config = dict(
    muon_scale='match_rms_adamw',
    lr=0.002,
    adamw_lr_other_params=0.00085,
)
Rows from block 5 of a small sound classifier, named by matrix and row number. Rows with one number belong to one channel. Each number is 128 + 32 x the weight over its row's rms, rounded and kept within 0 to 255. All counts start at 0.
After each channel's rows are labels from the 100 clips, of 14976, where the channel reaches its highest value: "strongest on" is what is common among them. Only what is clearly more common there than usual is listed. The data: acted Russian speech (Dusha). In brackets: how many of the 100.
# convs1: 3x3 conv (model.blocks.5.convs.1.weight, 96x96x3x3, each kernel summed), inputs 0-95
# convs2: expand pointwise conv (model.blocks.5.convs.2.weight, 384x96x1x1, transposed), outputs 0-127

convs1.19 [ 82 183 119 142  61 143 128 106  92 111 138 125 151  57 110 129 119 153 157  95 166  98 146 147 155 149  82 140 109 153 153 113  86 128 155  62 136 151  67  95 119 168 118 187 140 141 107 133 171 127  83 150 149  82 149 108 145 178 125 205 161 141 137 198 100 110 113 104 143  61 152 134 119  56 134 136  94 112 158 146 102 145  98 111 153 121  80  60 119 134 103 153 164 129 133 106]
convs2.19 [115 159 138 144 130  63 117 113 116 120 135 181 144 138 105 178 133 121 170 172 118 129 158 155 195  68 146 117 112 151 196 119 143 153 115  66  92 138 134 147 169 112 145 123 102  77  98 160 109 153  74 182 130 136  31  26 134 149 185 145 113 140 144 167  80 154 119 141  88 135 128 142 171 158  60 139 182 136 118 143 135 116 194 147 128 105 163 151 113 123 124  60 212 127  90  89 136  48 117 160  99 124  86  93 125 173  59 140 156 155  97 153 167 135 178 132 120 138  97 118 148 156 147 156 127 137 126 121]
strongest on: emotion: positive (57)

convs1.86 [105 131 158 130 150 109 156 126 102 156 170 139 155 148 142 144 113 139  57 115 178 126 139 115 116  85  85 127 118 122 107 172  87 108 127 127 163 160 132 114 102 117 193 152 143 106  51 133 139 178 182 142 118 118 156 194  93  99 159 164 141 207 180 120 156 138 132 111 108 115 145 152 121 127 101 118 109  94 147 157 126 101  57 130  93 110 163 194  90  83 138  62 115 204 101 144]
convs2.86 [144 136 138 177 184 103 163 104 105 139 148  52 203  79 114  81 180 111 108  87 122 135 118 110 155 198 130 124 121 138 110 127 119 107 124 162 177 100 117 113 168  98 105  81 101 111 110 194  74 160 174 110 133 181  35 108 155 135 182 129 129  90 172 168 132 125 120 132 139 127  96  98  90 170 130 147 153 123 121 142  92 147 151 139  94 140 158 138 136  93 231 151 139  53  96  91 113 162 162 181 157 139 129 145  95 144 137 115  70 140 112 161 119  83  76 205  42 134 136 148  92 135 133 154 144 117 131  84]
strongest on: emotion: sad (60)

convs1.41 [ 93 115 112  64  55 156 164  62 105 164 159 123  96 102 189 120 107 149 175  83 145 119 115  96 144 131  64  91 134 119 150 134 136 116 100 118 122 119  90 112  89 150  66 132 108 149 129  41 106 108 140 176  78 135 138  95 143 139 129 136 137 128 114 133 119 108  99 119 141 120 116 143 127 133 107  81 120 101 200  85 125 151  99 112  97 143  93  77 107 172  47 109 198  98 141 143]
convs2.41 [151 112 116 160 107 111  78 179  98 161 110  88 149 126 117 103 177 134 107 166 133 130 155  66 128 137 107 208 181 142 150 150 148 107 142 111  97 122 109 125  13 111 180 178 108 168 110 148 113 101 135 187 154 168 118 131 134 116 146 133 128 109  86 125 177 182 115 162 142 120  89 143 110 114  89 138 105 118 154 171 132 127  94 128 122  92 120  93 140 112 133 169 154 153  71 140 119 162 147 146 123 123 177 132 168  98  40 140 144 111 130 122 190  85 105 224 113 117 131 125 132 145 116 164 158 121 117  65]
strongest on: emotion: positive (64)

convs1.43 [141 136 115 102 105 113 114 166 153  95 175 124 129  90  92 220 157 170 114 146 166  68 140 101 159  67 124  96 120 104 142 108 117 121 157 108 155 196 124 130 108 176  98 164 121 166 112 159 146 116 128 104 114 195 100 139 115 150  93 164 135 115 135 197 122 113  65 132 147 148 130 107  53 114  87 152 130  39 138 151  81 126 133 157 104 118  93  93  86 162 106  96 150 101 109 117]
convs2.43 [148 149 138 175 204  79 110 166 173 140 162  89 141  62 142 158  69 123 140  28 175 135 107 121 115 127  89 150 150 107 133 127 107 149 161 168 183  49 147 121  84 156 143 133 147 160 128 120 107 116 161 157 135 138 145 127  44  95 120 184 130 128  96 167  91 164 127 132 107 131 116 124 141 113 168  73 141  76 137 141 128 117 112 136 121 149 100 186 130 167 137 113 148 103 176  96 105  72  63 134 130 121 136 158 166  73  86 112  41 164  96 207 156 140 109 156 150 137 134 115 136 171 111 139 121 112 118  77]
strongest on: emotion: positive (57)

convs1.65 [144 128 133 125  63 116 113 155 112 148 144 122  73 166  94 124 120 150 131 166 191  98 150  84 153 129 196 148  88 154 110 177  67 136 159 118 146  99 122  99 122  62 102 122 119  88 143  93 150 126 159 128 144 163 152 173 111 130  83 100 111 174 206 114 175 124 120 145 158 141 111 206 140 154 140 121 153 229  79 124 139 102 119 119 124 143 123 189 125 123  71 124 117 157 134 130]
convs2.65 [115 150 131 136 124 131  70 132 124 106 154  64 147 131  95 168 160 142   0 169 120 128  95 131 209 137 138 114  94 121 174 133 130 157 119 137 135 119 144 172 146 163  53  88 164 109 103 145 101 111  81 108 126 195 122  65 157 139 185 255 110 124 135 181 115 138 105 190 132 107 140 137 146 137 177 168 157 147  93 120 119 120 103 123  86 131 101  54 117 139 102 169  82 125 142 149 155 127 133  92 127 130 138 146 126  92  99 148 116 153 125 157  88  88 131 111 101 124 128 125 153 126 128 188 162 114 110 154]
strongest on: emotion: sad (60)

convs1.32 [122 100 113 150 103  65  98 139 182 126  62 127 217  79  60 226  95 109  97  77 155 112 112 188  80 115 128 126  99  53 128 120 121 112 148  89 145  85 149 139 116 144 126 146 141 115 106 188 153 124  95 105  90 152 153 142 117 133  99 116 131 109 173  81 167 138 102 134 136 120 128  83 141 166  93 182  98 110 144  83 159  94 123 138 138 108 130 120 140 150 149 135 114 120 138  87]
convs2.32 [142 128 133  99 178 183 148 124 132 157 144  11 125  61 126  57 129 162  57  53 157 150 100 149 104 154 155 131 129 171 146 127 105 123 105 115  86 145 151 115 117  52  87 154 118  62 149  74 132 138 154 145 130 151  97  59 152  81  96 100 139  78 200 120  83 119 135 159 176 122 131 123  99 130 171 186 105 169 127 181 133 124 242 119 113 108 132 136 120 109 190 180 123 180 179  98 198  67 101  78 170 132  96 134 129 134 108 137 191 135 135 128 102 115  88 150  69 120 111 142 163 138 119  82 165 145 162 183]
strongest on: emotion: angry (65)

convs1.81 [159 103 110 114 160 209 149 152 170 136 156 112  88 137 111 153 180 194 163 127 132 116 127 104 132 144 169  98 116 123 147 104 132 166 162  94 153 149 124 126 112 129  84 140 152  55 136 122  72  97  95  91 116  58  93 152 146 109 121 147 190 146 102 137 121  92 119 167 116 117 141 168 167 138 112 169 129 135 172  90 195 187 145 120 215 123  88 151 174 142 104 134 100 110  81 109]
convs2.81 [108  88 128  98 134 102 137  89 115 167 112 129  65 105 179 190 138 140 161 101 121 135 183 134  78 189  88 156 137 204  77 163  67 181 110 122  81 141 110 104 130 138 136 130 147 168  68 152  54 136 201 159 154 110  94 150 105 132 178 158 119 172 153 195 151 127 146 106  94 110 116 164  89 117 173 112 110 101 159  89  95 134 115 168 123 139 133 168 121 113 118  80 118 159 129 132 107 169 151 147 146 136 114  76 155 132 152 112  82 129 112 172 144 163 118 129  97 128 136 130 120  94  98  93 132 135 127 140]
strongest on: emotion: angry (75)

convs1.91 [148 148 161 144 112 125 122 111 205 132 131 152 100 116 131 152 113 123 129 140 114 118 151 151 162 121 144 115  89 133 140 133 122 171 105 126 102 203 127 109 169 183  33 111 121 131 148 123  97 139  86 103  84 178 142 129 162  93 101 192 114 119  92 150 121 106  57 153 120 191 106 113 107 101 117 189 218  93 116 112  77 112 104 116 161 171  69 128 128 131  98 132 147  75 110 166]
convs2.91 [148 161 124 151 139 196  93 195 154 117 100 100 158 163 167  84 188 131 165 173 175 127 132 102  98 125 103 150  92 156 137 134 105 120 167  92 105 128 135  80  87 146 165 131 116 135  91 109 108 209 144 156 137 130 130  46  70 147 176  61 134 148 113  94 102 107 107 133 112 111 112 140 186 115 118 134  51 135 152 153 129 134 122 126 132 109  94  67 133 196 130 169 146 143 152  61 148 108  92 160 112 124 144 197 121  48 122 124 197 127 129 121 148 142 136 152  46  90 126 158  75 147 140  89 131 168 154 102]
strongest on: emotion: angry (66)

convs1.70 [129 184 123 164 122  75 160  97 119 176 139 125 129 106 106 124 175 129 147 144 143 140 140 124 129  86 183  88 133 172  91 134 141  83 119  95  91 159 101 126 108  94 107 124  93 119 111 124  78 160  84  96  90 138 159 142 104 199 189  65 116 154 100 168 147 107 146 164 102 138 162 154 142 119  80 135 151 140 100  65  74 146 146 180 156 138  81 178 150 194  92  75 137 150 108 170]
convs2.70 [126 148 125 124 167 101 125 101 115 107 102 143 143  98 104 103 139 149 136 184  93 139 164  99 118 149 108 142  94 148 119  61 107 123 159  82  42 114 107 103 206  77 168 115 102 121  87  85 170  99 178 160 159 160  97 182  74  67 187 135 138 162 143 151 177  94  91 186 100 113 125 165 142 136 145  77 105 151 124  77 117 127  61 201 118 131 128  77 126 158 151 171  97 167  52 109 134 169  94 158 117 126 169 158  99  65 177 113 129  89 113 167 165  93 126 103 158 120 153  76 125 159 161 141 159 111 146  63]
strongest on: emotion: positive (45)

convs1.40 [111  98 139 111 107 148 105 156  98 130 103  85  93  72 141 131 107 103 145 141 112 166 142 128  82 121 108  89  95 120 121 117 107  59  99 124 100 158 124 179 122 176 163 109  99 173 134  88 115 106  96 174 122 116 153 129  84  66 119 154 151 142 210  71 132  99  83 184 213 112 108 128 137 135  77  92 102 106  86 119 128 117 121 150 141 109  81 184 145 117 133 216 153 136 117 102]
convs2.40 [101 143 117 111 156  98 120 135 111 122  88  62 122 106 108 112 119 144 139  94 149 118 147 140  91 149 151  75 122 151 119 132 157 130 127 110 190 130 159 101  82  88 130 121 121 142 110 101 122 217  99 117 123 100 124 138 154  95 116 132 118 131 123 130 110  78 110 175 153 152 127 190  69 116  42 228 144 118 106 178 125 142 144 186 141 135  82 104 128  96 156 151 128 112 102  87 211 102 129 115 133 119 112 118 158 116  87 145 198 169 127 132 119 113 126 191 158 101 118 190  91 175 130  96 161 165 140 169]
strongest on: emotion: angry (45); emotion: positive (44)

convs1.11 [117 126 117 126 119  71 183 136  85 138 155  75 138 121  96 126 125 104 153  57  62  94 112  96 125 170 140 108 148 103 118 138  79 162 109 109 180  51 131 134 141  96 138 176  67  99 161  82 133 170  92 150 160 177 143 143 145 114 183 135 101 166  88  87  59  84 130 168 106 106 108 149 110 160  91 131 133 143 116  76 150 122 128 130 106 124 134  75 110 155 182 110  88  98 160 134]
convs2.11 [140 127 146 144 110 156 157 120 123 157  90 100 161  96 125  99 157 127 185  67 153 141 107 151 141 134  93 105  96 107 133  80 123 159 156 120 115  69 120 119  66  77  95 123 140 125  86 123  83  78 176  72 134  79 128 108 150  81 158 190 139 127 146 110 140 180 140 123 109 172 136 109 174 109 169  91 195 163  87 186 154 129  86 167 147 122 109 115 123 106  72 183 184  78 141 162 118 118 106  72 171 137 116 128 111 141 106 127  52 109 140 140  97  94  63  88 147 116 123 165 133  81 133 121 140 162 147  92]
strongest on: emotion: positive (47)

convs1.59 [101  69 112 124 137 100 142 104 187 116 101 114 145 127 164 141 187 130 111  92 121  73 101 136 111 112 174  96 152 159  81 178 142 127 133 134 137 106 128  96 100  98  79 120  88 137 150  99  78 125 156  64 124 155 165 127 128 113 114 135 125 140 132  50 111 124 128  97 189  80 125 160  97  89  33 119 219  58 127  73 125 112 162  98 100 114 131 128 127 145 128 126 111  96  98 127]
convs2.59 [107 152  98 176 116 175 111  86 140 127 177 165  85 106 121 144  95 102 128 174 108 124 177 106 163 125 115 122 138 114  51 124 158  99  91 120 119 127 128 154  95  97 155 151 154 145 134  74  98  95 102  99 123 137 112 148 108 137 139 134 124 124 128 152 129 149 100 182  70 105  81 153 137 130  97 122 110 161 120 133 124 132  72 197 128 150 125 157 133 150  88 102 138  36 101 193 150 216 150  69 108 144  99 174 120 142 107 138 138 105 150 140  98 114 144 220 123 131 157 141 163 117 163 162  77 123 179 160]
strongest on: emotion: positive (69)

convs1.30 [156  97 116  89 140 134 113 122  97 110 167 130 107 136 114  70 134 103 144 128 123 144 148 162  86  90 151 140 101 144  78  69 124 170 125 143  65 121 113 145 126 113 151 122 163 148 154 106 154  80 187 176 125  74  83 142 142 127  71 109 127 141 201  55 130  38  80 128 128 108  69  71 122 115 151 141 147 114 174  91 112 128 107 122 138 101 116 190 106 145  97  69 151 104 106 109]
convs2.30 [114 154 115 143 119 146  46 191 147 102 122 161 108  99 151 169 134  93 189  83 123 118 128 144  61 159  96 121 151 126 139  91  91 152 139 174 118 136 119 127 145 102 219  90 104 185 100 152 143 102 145 165 137 161  62  83 102 138 119 191 120 135 135 102 157 119 111 196  80 103 133 137 141 130  83 131 136 170 149 140 134 119 143 142 135  72 113  73 131 139  74  86 146  53 136 103 123 146 133 185 131 122 147 155 145 103 188 123 165 136 114  76  85 141 133 125 185 118  91 102  86  84  99 124 143 126 157  74]
strongest on: emotion: positive (67)

convs1.78 [135  98 159 139  85 153 123 126 140  84  83 152 206  81 125 120  87 120 126  98 125 119 151 140  88 165 165 167 128  63 128 146 202 125 158 182  74 125 110 162 182  71  97 143 159 138 103  89  80 132  73 142 126 105 153 141 173 105 115  79 122 105  93 111 166 145 126 179 133 156  98 132 146 151 169 180  99 132 154  98 120 109 142 216 133 111  93 147 137 163 167 134 142 124 157 103]
convs2.78 [ 86  93 134  75 193 175 157 140 106 141 136 156 149 105  95  85 169 138 115 134 144 114  93 190 154 160  57 108 118 130  82 135 115 121 162 141 136 131 114 164 120 168 115 112 182 216  74 110 123  77 114 112 124 166 126 114 139  88  76 140 117  63 112 108  78 143 129 174 137 100 110  98  97 121  75 173 110 142 174 198 135 134 132 143 134 139  77 143 123 131 119 150 134 115 110 144 197 160 154 138 178 134 136  98 133 136  83 137 117  87 133 124 132 113 152 147 218 146 126 143 125  99 130 152 138 187 104 158]
strongest on: emotion: positive (88)

convs1.5 [ 97 117  84 166  69  84 142  92 109 159 132 118 122 164 148  81 150 156 109 123 155 129 100 128 175 116 178 101 147 156 122  96  93 166 136  74 113 116 100  61 106 100 125 134  96 164 101  82 170 130  66 146 133 143 153  63 134  74  89  91 126  95 104 144 128  99  75 125 107 140  97 144 107 130 153 134 184 105 113 102 158 138  99 212 150 166 128 104 147 113  36 103 124 164 108 119]
convs2.5 [107 107 127 112 131 184  81  59 137 112 133  76  96 128 106 123  88 123 120 188  84 138 120 107 113 100 195 170 133 226  92 125 120 131 109 127 124 103 106 157 130  72  57 142 150  77 137 108 121 113  65 122 125 131 163 141 133 149 148 144 118 155 162 128  68  60 113 100 128 107 109 120 154 136 127 148 180 184 115 108 124 120  77 164 113 144  84 165 112 127  84 104 143  54  79 147 104 118  90 120  98 133 106 119 133 109 117 126 136  93 131  99 156 183 118 161 162  96 111 111 134 115 133 118  77  72 139  93]
strongest on: emotion: positive (46)

convs1.27 [164 162  86 195  63 122  99 109 127 115 121 111 180 101  78  83  76  97 149 160  71 118 185 144 119 117 135 108 108 149 119 155 145 149 135 162  75 120 131 173 153 140  65  98 118 166 143 108 106  90 101 145  83  78 141 117 100 145 144 103  76 183  88  61 133 100 126  84 132 163 134 145 130 144 152 162 101 118  99 139  78  86  87  66 113 124 115 100 146 126  98  78 121 103 156 159]
convs2.27 [167 160 121  92 125 144 105 164 119  79  91 111 168 163 102 130 161 124 125 154 133 121 188 151  78 150 158 110 141  67 137 116 103  79 131 108 185  81 133 101 163 165 154 121  99 126  88 128  50 103 129 142 132 144  73  24  71 139 135 103 102 102 145  99 133 138 121 136 180 109 166 160 183 120 111 158 139 108 147 107 160 123 132  76 135 151  91  82 134 145 146 146 140 149 117 108 142 151  94 198 151 122 156 138 128 124 103 100 112 136 114 117 115 122  92 129 157 153 167 140 123 125 119 110 146  72 165  48]
strongest on: emotion: positive (78)

convs1.20 [127 172  99 114 183  97 136 108 144  82  72 163 126 103 163  95 174 121 131 123 125 170  84 166 134 172 129  86 103 116 194 104 121 163 130  91 158 158 116 142 134 127 119 117 123 132  88 107  97 143 137 110 153 106 138 126  89 171  75 123  98 142 150 127 112 209 126 150 119 194  77 160 133  81 146 103 145 132 125 101 141 110 184  67 163  89 135 124 185 142 131 225 130  76 128 166]
convs2.20 [121  11 142 169 112 201 148 163 175 178 147 146 135 128 148 124 103  85  91 192 183 132  86 149 112 115  52 187  90  62 122 169 121 159 142 131 153 129 139 158  96 142 129 115 118 168 154 111 105 141 166 177 115 132 172 154  85  81  35 135 140 153 159 142 115 133 141  94  89 156  88 128 132 145 157 192 112 153 123 156 130 128 127  70 138 152 102 124 116 124 128 121 118  96 223 110 153 141  69 113 138 134 132  90 140 103 135 147  98 163 113 134 101 149  72 128 107 109 137  88  96  59 104 137 117  48 104 129]
strongest on: emotion: positive (50)

convs1.35 [ 88 127 133 133 102 105 125 136 121  97  46 121  85 129  80 122 134  78 141  84 120  58 114 126  94 116 132 133 144  91 126 138  95 143 134  62  86 157  90 147  82 137 167  83 121 151  79 138 103 143 107  83 160 102  98  63 113  70 133 108  97  62 138 126 149 149  88  96 135 111  87 138 153 112  98 138  79 107  98  89 119 140 144 173 161 175  84 195 121 124 123 145 120 204 112 102]
convs2.35 [ 88 114 132  99 106  49 104 178 182 116 120  56 178 119 125 130 118 116  95 108  66 124 201 138 145 188 176  88  94 120  70 175  76  77 167 103 185 123 152 117 143 140 134 128 140 129  23  88 132  84 159  28 130  86  89 107 140  92 112 167 138 150 147 176  63 168 108  83 173  90 149  95 134 140 187  86 136 122  89 120 104 123  52 197 136 128 104 112 130 135 151 124 190  86 183  91 165  57 132 130 109 136 166 105 159 207 156 123 139 111 136 118 147 169 159 192 115 109 164 146 147 134 108 105 128 105 136 151]
strongest on: emotion: sad (77)

convs1.52 [190  88 156 177  93 122  55 127 144 115  99  88 116 169 127 120 157  80 131  64 116  72 108 127 111 124 125  83 147 168  51 151  98 133 117 108  82 154  98 101 132 142 164  87 139 117 170 107 155 109 141 162 129 142 159 147 103  85  87 142 139 118 187 139 160  74 150 116  86 100 156 109  90 139 105 109  74 140 149 127  76 126 111 157 115 117 132 204 133 172 103 113  76 144 124  72]
convs2.52 [122 128 125 145 140 161 155 135 150 118 107  70 170 160  92 154 168 130 142 101 155 143 157 120 145  88 123 155 135 150 141  65 156  99  86  96 139 170  96 158  92 146  86 115  98 123 142 139 125 149 142 118 124 141 119 165 144 115 137 147 131 139 147  69 116 147 139 184 118 105  98 109 160 149  74  92 118 193 103  69 111 137  87 204 119 153 162 232 128 174 107 189 131 116 148 144 127 193  87  95 155 115  99 144 139 155 217 143 122 145 107 131 146 126  87 159 154 120 101 189 115 143 154 153 116 191 199 130]
strongest on: emotion: sad (64)

convs1.85 [112  60 105 102 215 147 114  80  77 135 161 116  79 121  92 154 164 117 190 135 143 107 147 130 162 124  53 131 164 134 130 106 156 133 136 120 117  96  93  74 103 108 164 127 116  95 164 151 146 109 117 158 176 146 146 145 143 183  83 124 125 118  85 154 232 135 111 134 152 117  83 133 108 123 114  70 126  72 175 153 148 143 130  92 113 138 109 100 172 138 129 113 105 101 176 100]
convs2.85 [154  56 128 129  86  90 130 185  94 134 129 111 145 112 108  83 151 103 126  95  93 119 180 115  76 146  92 129 151 154 116 163 140 111 141 102 142 141  92 161 120 100 164 103 157 126 107 135 196  55  58 189 155 193 154 173 117 187 128  98 135 125 113 163 132  97 100 133  80 165 146 150 107 157 106 123 124 157 118 150 141 119 132 180 146 146 158 108 129 137 145 123 100 146  95 130 173  82  94  90 105 124 101 115 119 167 104 136  68  80 126  65 169  78 193  83 169 110 133  62 120 169 130 177 138 104 136 125]
strongest on: emotion: positive (41); emotion: angry (38)

convs1.76 [129  93  80  87 155  78 126  81 109  64 101 115  99 115 141 101  69 153 140 139 188 144 168  83 141 123 109 137 135 168 180 118  71  94  92 129 107 110 203 102 155 142 175 103 126 113 108 173 137 116 104 109 143 159 113 120 113  83 104 135 170 180 157 157 149  72 123  82 137 171 111  52 127  94 132 137 129 171  83 114 147 156 104  97 122 186 152 116 102  82 106 116  96 119  92 100]
convs2.76 [118 154 124 116 183 136 163 142 117 112 109  77  98 177 137 141 126 126  84  74  44 120 136 139 110  92 145 150 161 103  91 140  82 162 131 143 145 151 163 153 100 102  54  75 132 120 128 149 148 149 132  61 130  91 175 125 152  61  94 138 117 169 117 110 166 123 118  48 177 210 119 121 113  91 140 124 112  94  40 176  86 133 122  87 123  83  68  65 129 198 104 121 137 148 135 104 150  86 127 125 143 124 121 147 180 108 135 144 130 154 133 128  83 120 134 111  90 126 113 117 142 104 126 151 152 102 117 236]
strongest on: emotion: sad (75)

convs1.66 [161 110 157 116 169 128 153 126 121 155 125 133 101  94 138 137 200 124 182  58 140 154 135 131 142  93 134  78 141 113  99 155 124 161  74 123 196 151 156  99 117 183 107 132 118 107 162 121 112  98 158 127 163 159 165 173 103 165 154 126 109 141  98 130 150  96 179 164 109 133 162 126 121  58 134 128  56 118  60 143  61  96 185 128 136 140 164 175 138 155 149 168 103 125  60 141]
convs2.66 [129 142 129 184  90 179 150  91  92 129 148 184  64 162  99  71  84 102 173 154 127 132 181 117 146  88  61 107 185 163 116 255 165 121 177 140 131  85 122 122 170 112 136 124 144 106 118 145 172  88 141 159 120 115  81 166 172 105  73  98 124 127 136 125 112 144 189 159 138  87 135  87 102  95 103 137  69 122 124 176 138 120 119 117  99 119 100 128 125 116 104 110 158 102  94 164 133  85  93 185 101 124 138 109  93  98  77 139  78 115 154 125 147 116  90  65 122 138 152 104 116 179 134 175 132 181 158 150]
strongest on: emotion: sad (62)

convs1.29 [192 143 145 120  68 113  79 144 152  81 103 121 116 132  63  80 122  95 165 165 149 108 135 136 129 168 100  67 124 143 129 125 100 180 153  94 112 166 162 125 124  90 110 113 149 128  96 138 135  88  43 215 149  93  95  92 101 117 130 119 125 130 142 130 126  69 109  34 149 102 158 113 109 153 113 171 151 118 113  82 135 136 125 139 127 145  67 199 137 144 131  95 128 109 149 113]
convs2.29 [108 167 128 111 169 134 122 188 107 124 120 122 128 109 138 100 130 133 158  99 158 131 157 129 136  98  59  79 137  56  99 164 132  59 175 136 103  94 160  44 148  64 133 152 145 166 162 118 103 186  98 120 117  91 186 177  96 102 136 105 143 114 105 186  99  91 111 195 125 138 135  93 153 182  57  98 111 112  94 112 104 121 109  82 123  94 175 132 132 105 153 150 150 137  27 132 126 153 147 142 114 126 143 113  95  84  76 140 152 132 152  86 155 110  77 141 131 169 124  77 101 138 127 120 129 143 179  94]
strongest on: emotion: positive (56)

convs1.92 [143 135 119 147  99 130  96 105  62  86 159 126  89 153 130 126 156 121 142 125  86 172 101  79 145 162  87 170 165 164 149 101  62 161  97 128 206 151 183  69 112 125 121 133 120  69 177 140  72 142 103 157 138 168 127 114  88 110 144 149  98 105 121 145 135  73  98 181 129 122 126  84 101 109  89 107 142 166 110  82  95 162 141 101 114 162 132 113 132 116  60 134  74 190 130 136]
convs2.92 [141 124 128 145 174  60 165 122 131 144 138  99 213 188  75 111 111 123 115 103  76 123 204 187 125 130 180 163  72 148 134 127 130 173 157  91 126  99 121 134 200  99 159 119 129 121 125  97 108 128 113 158 138 118 113 137 119  66 101  83 122 101 115 117 151 117 112 196 170 154 115 198  85 166  76 159 130 156 148 127 132 136 144 161 125 111  92 124 130 131 137 191 131 178  81 111 138 142 147 112 121 126  85 113 149 186  56 114 136 137 127  97 174 108 159  60 119 139 114 121 122 129 131 155 137 116 103 117]
strongest on: emotion: angry (49)

convs1.46 [ 92 119 120 136 120 150  97 164 149  77  62 196 168 103 111 114  82  97 103 133 166 131 115 104 105 196  34 109 116 134 106  83 145 178 124  93 113  69 148 114 132 166 119 129 117 171  54 165 106  83 124 133 104  97 127 140 110  73 136  94 159 142 112  56 128 146 126  80 174 113  89 146 115 150 116  60 107 115 136 109 105 115 106 137 112 104 139 113 173 104 146 152  91  98 116 147]
convs2.46 [102 136 119 118 117 126 161 208 125 116 122 136 101 134 125 137 136  84 118 113 118 136 116 109 116 167  88 133 180 187 183 127 168 146 125 130 147 117  60 139 113 135 174 103 166 118 142 105  73  67 110  80 120  92 121 104 150 100  61 178 134 121 170 129  77 155 141 142 111 166 125 112 132 135 208 182 218 142 132 118 119 132 142 117 130 177 161 145 133 119  88 112 131 151 171 164 120 126  99 138  96 120 117  80 121  97 112 120 134  63 158 143 121 173 127 140  85  94 128  52  98 123 148 117 116 142 181 199]
strongest on: emotion: positive (91)

convs1.21 [165 137 170 125 126 165 129 185 156 132 165 168 126 151 163  89  91  80  79 120 118 104 126 143 111 155 150 128 127 151 136 134 159 127 115  83 108 130 108 100 110 171 164 135 118 155 129 110 147 128  80 126 224 118 143 115 162  56 108 109 129 105 144  82 111 179 173 169 158  69 134 138 135 123  79 123 139 102  87  99 138  89 148 146 143  75 105 141 232 160 125 134 209 142 147 104]
convs2.21 [114  97 133 135  80  74  93 108  88  88 127 128 133 168 129 128 145  97 162  85  60 120 153 190 109 134 141 109 139 128 130 129 186 184 163 130 104  90 100 130 199 162 154  60 136 149 133 129 132  87 125 169 146 147  24 137  55 140 132 153 123  85 118 116 163 143 140 199 114 129 114  65 104 115 107 153 109 151  86 135 108 136  85 141 138 117 152 144 124  94 142  48 118 104  94 140 171 170 122 141  95 124 116  80  88 104  47 129 129 122 133 146 166  86 194 148 132 127 130  38 193 135 124 128 101 140  99 123]
strongest on: emotion: positive (52)

convs1.61 [118 108 140 142 113 132 177 146  96  98 191  87 105 142  97 155 120 114 183 154 117  78 114 184 176 157  97  91  97 115 112 127 160 127  87 148 175 128 158  63 110 153 103 125 151  83 104 160 166  93  93 118  89 129 134 168 203  85 113 149 147 143 129 104  46 152 117 112 162 158  67 119 126  93 117 123 173 130 113 107 124 157 120 121 161 125  52  76 113 157 108 114 190 138 162 119]
convs2.61 [118 189 112 170  74  89 162 144 109 150 114  75 165 114 136 121 157 126  76 108 137 151 159 106 133  99 121 144 108 143 133 145 107 172 123 144  97 172 123 164 131  95 125 138 111 141 149 134  95 143 162 149 142 112 117 177  86 107  89  84 139 102 123 159 159  78 151 124 157  99 116 101 158 148 184 241 149 112 128 175 123 130 136 169 103 102 152 106 138 117 133 215 103  93  57 179 138 165 134 125 131 125 109 110 140  52  66 136 144 103 120 192 166 134 143 139  93 109 113 142 101  85 134 144 150 112 149  62]
strongest on: emotion: angry (72)

convs1.22 [ 96 134 114 158 222 115 121 114 124  90  89 118 154 105 138 146 166  89 143 126 116  83 112 106  78  97  73  66  78 113  99 127 154 108 159  65 129  76  89 120 108 168 108  99  75 152 133 103  87 123  96 109 113  96 134 153  96 152 117 120  91 141  54 153 123 134 113 117 152 130  92 122 101 113  99  94 132  98 106 130 146 105 153  79 123 139  95 121 192 134 126 161  90  60  46 125]
convs2.22 [131  86 126 143  35  97 169 153 144 134 122 163  90 131 129 126 127 104 137 138 128 129 156  97 144 158  50 149  81 182 116 123 131 134 151 116 106 104 121 128 158 166 176 138 118  91 110  87 114 137 204 122 130 188  67 115  90 120 138 120 125 102 135 126 120 208 113 110 110 129  99 138 127 138  81 147  90  97 104 201 159 134 143 108  98 140 154 183 139 114 110 164 179  70 200 206 146 145  95  51 119 124 148  52 121 102 130 101 158 107 134 161 134 153 175  74 138  72 132 135 104 104 140 141 130 111 130 190]
strongest on: emotion: positive (46)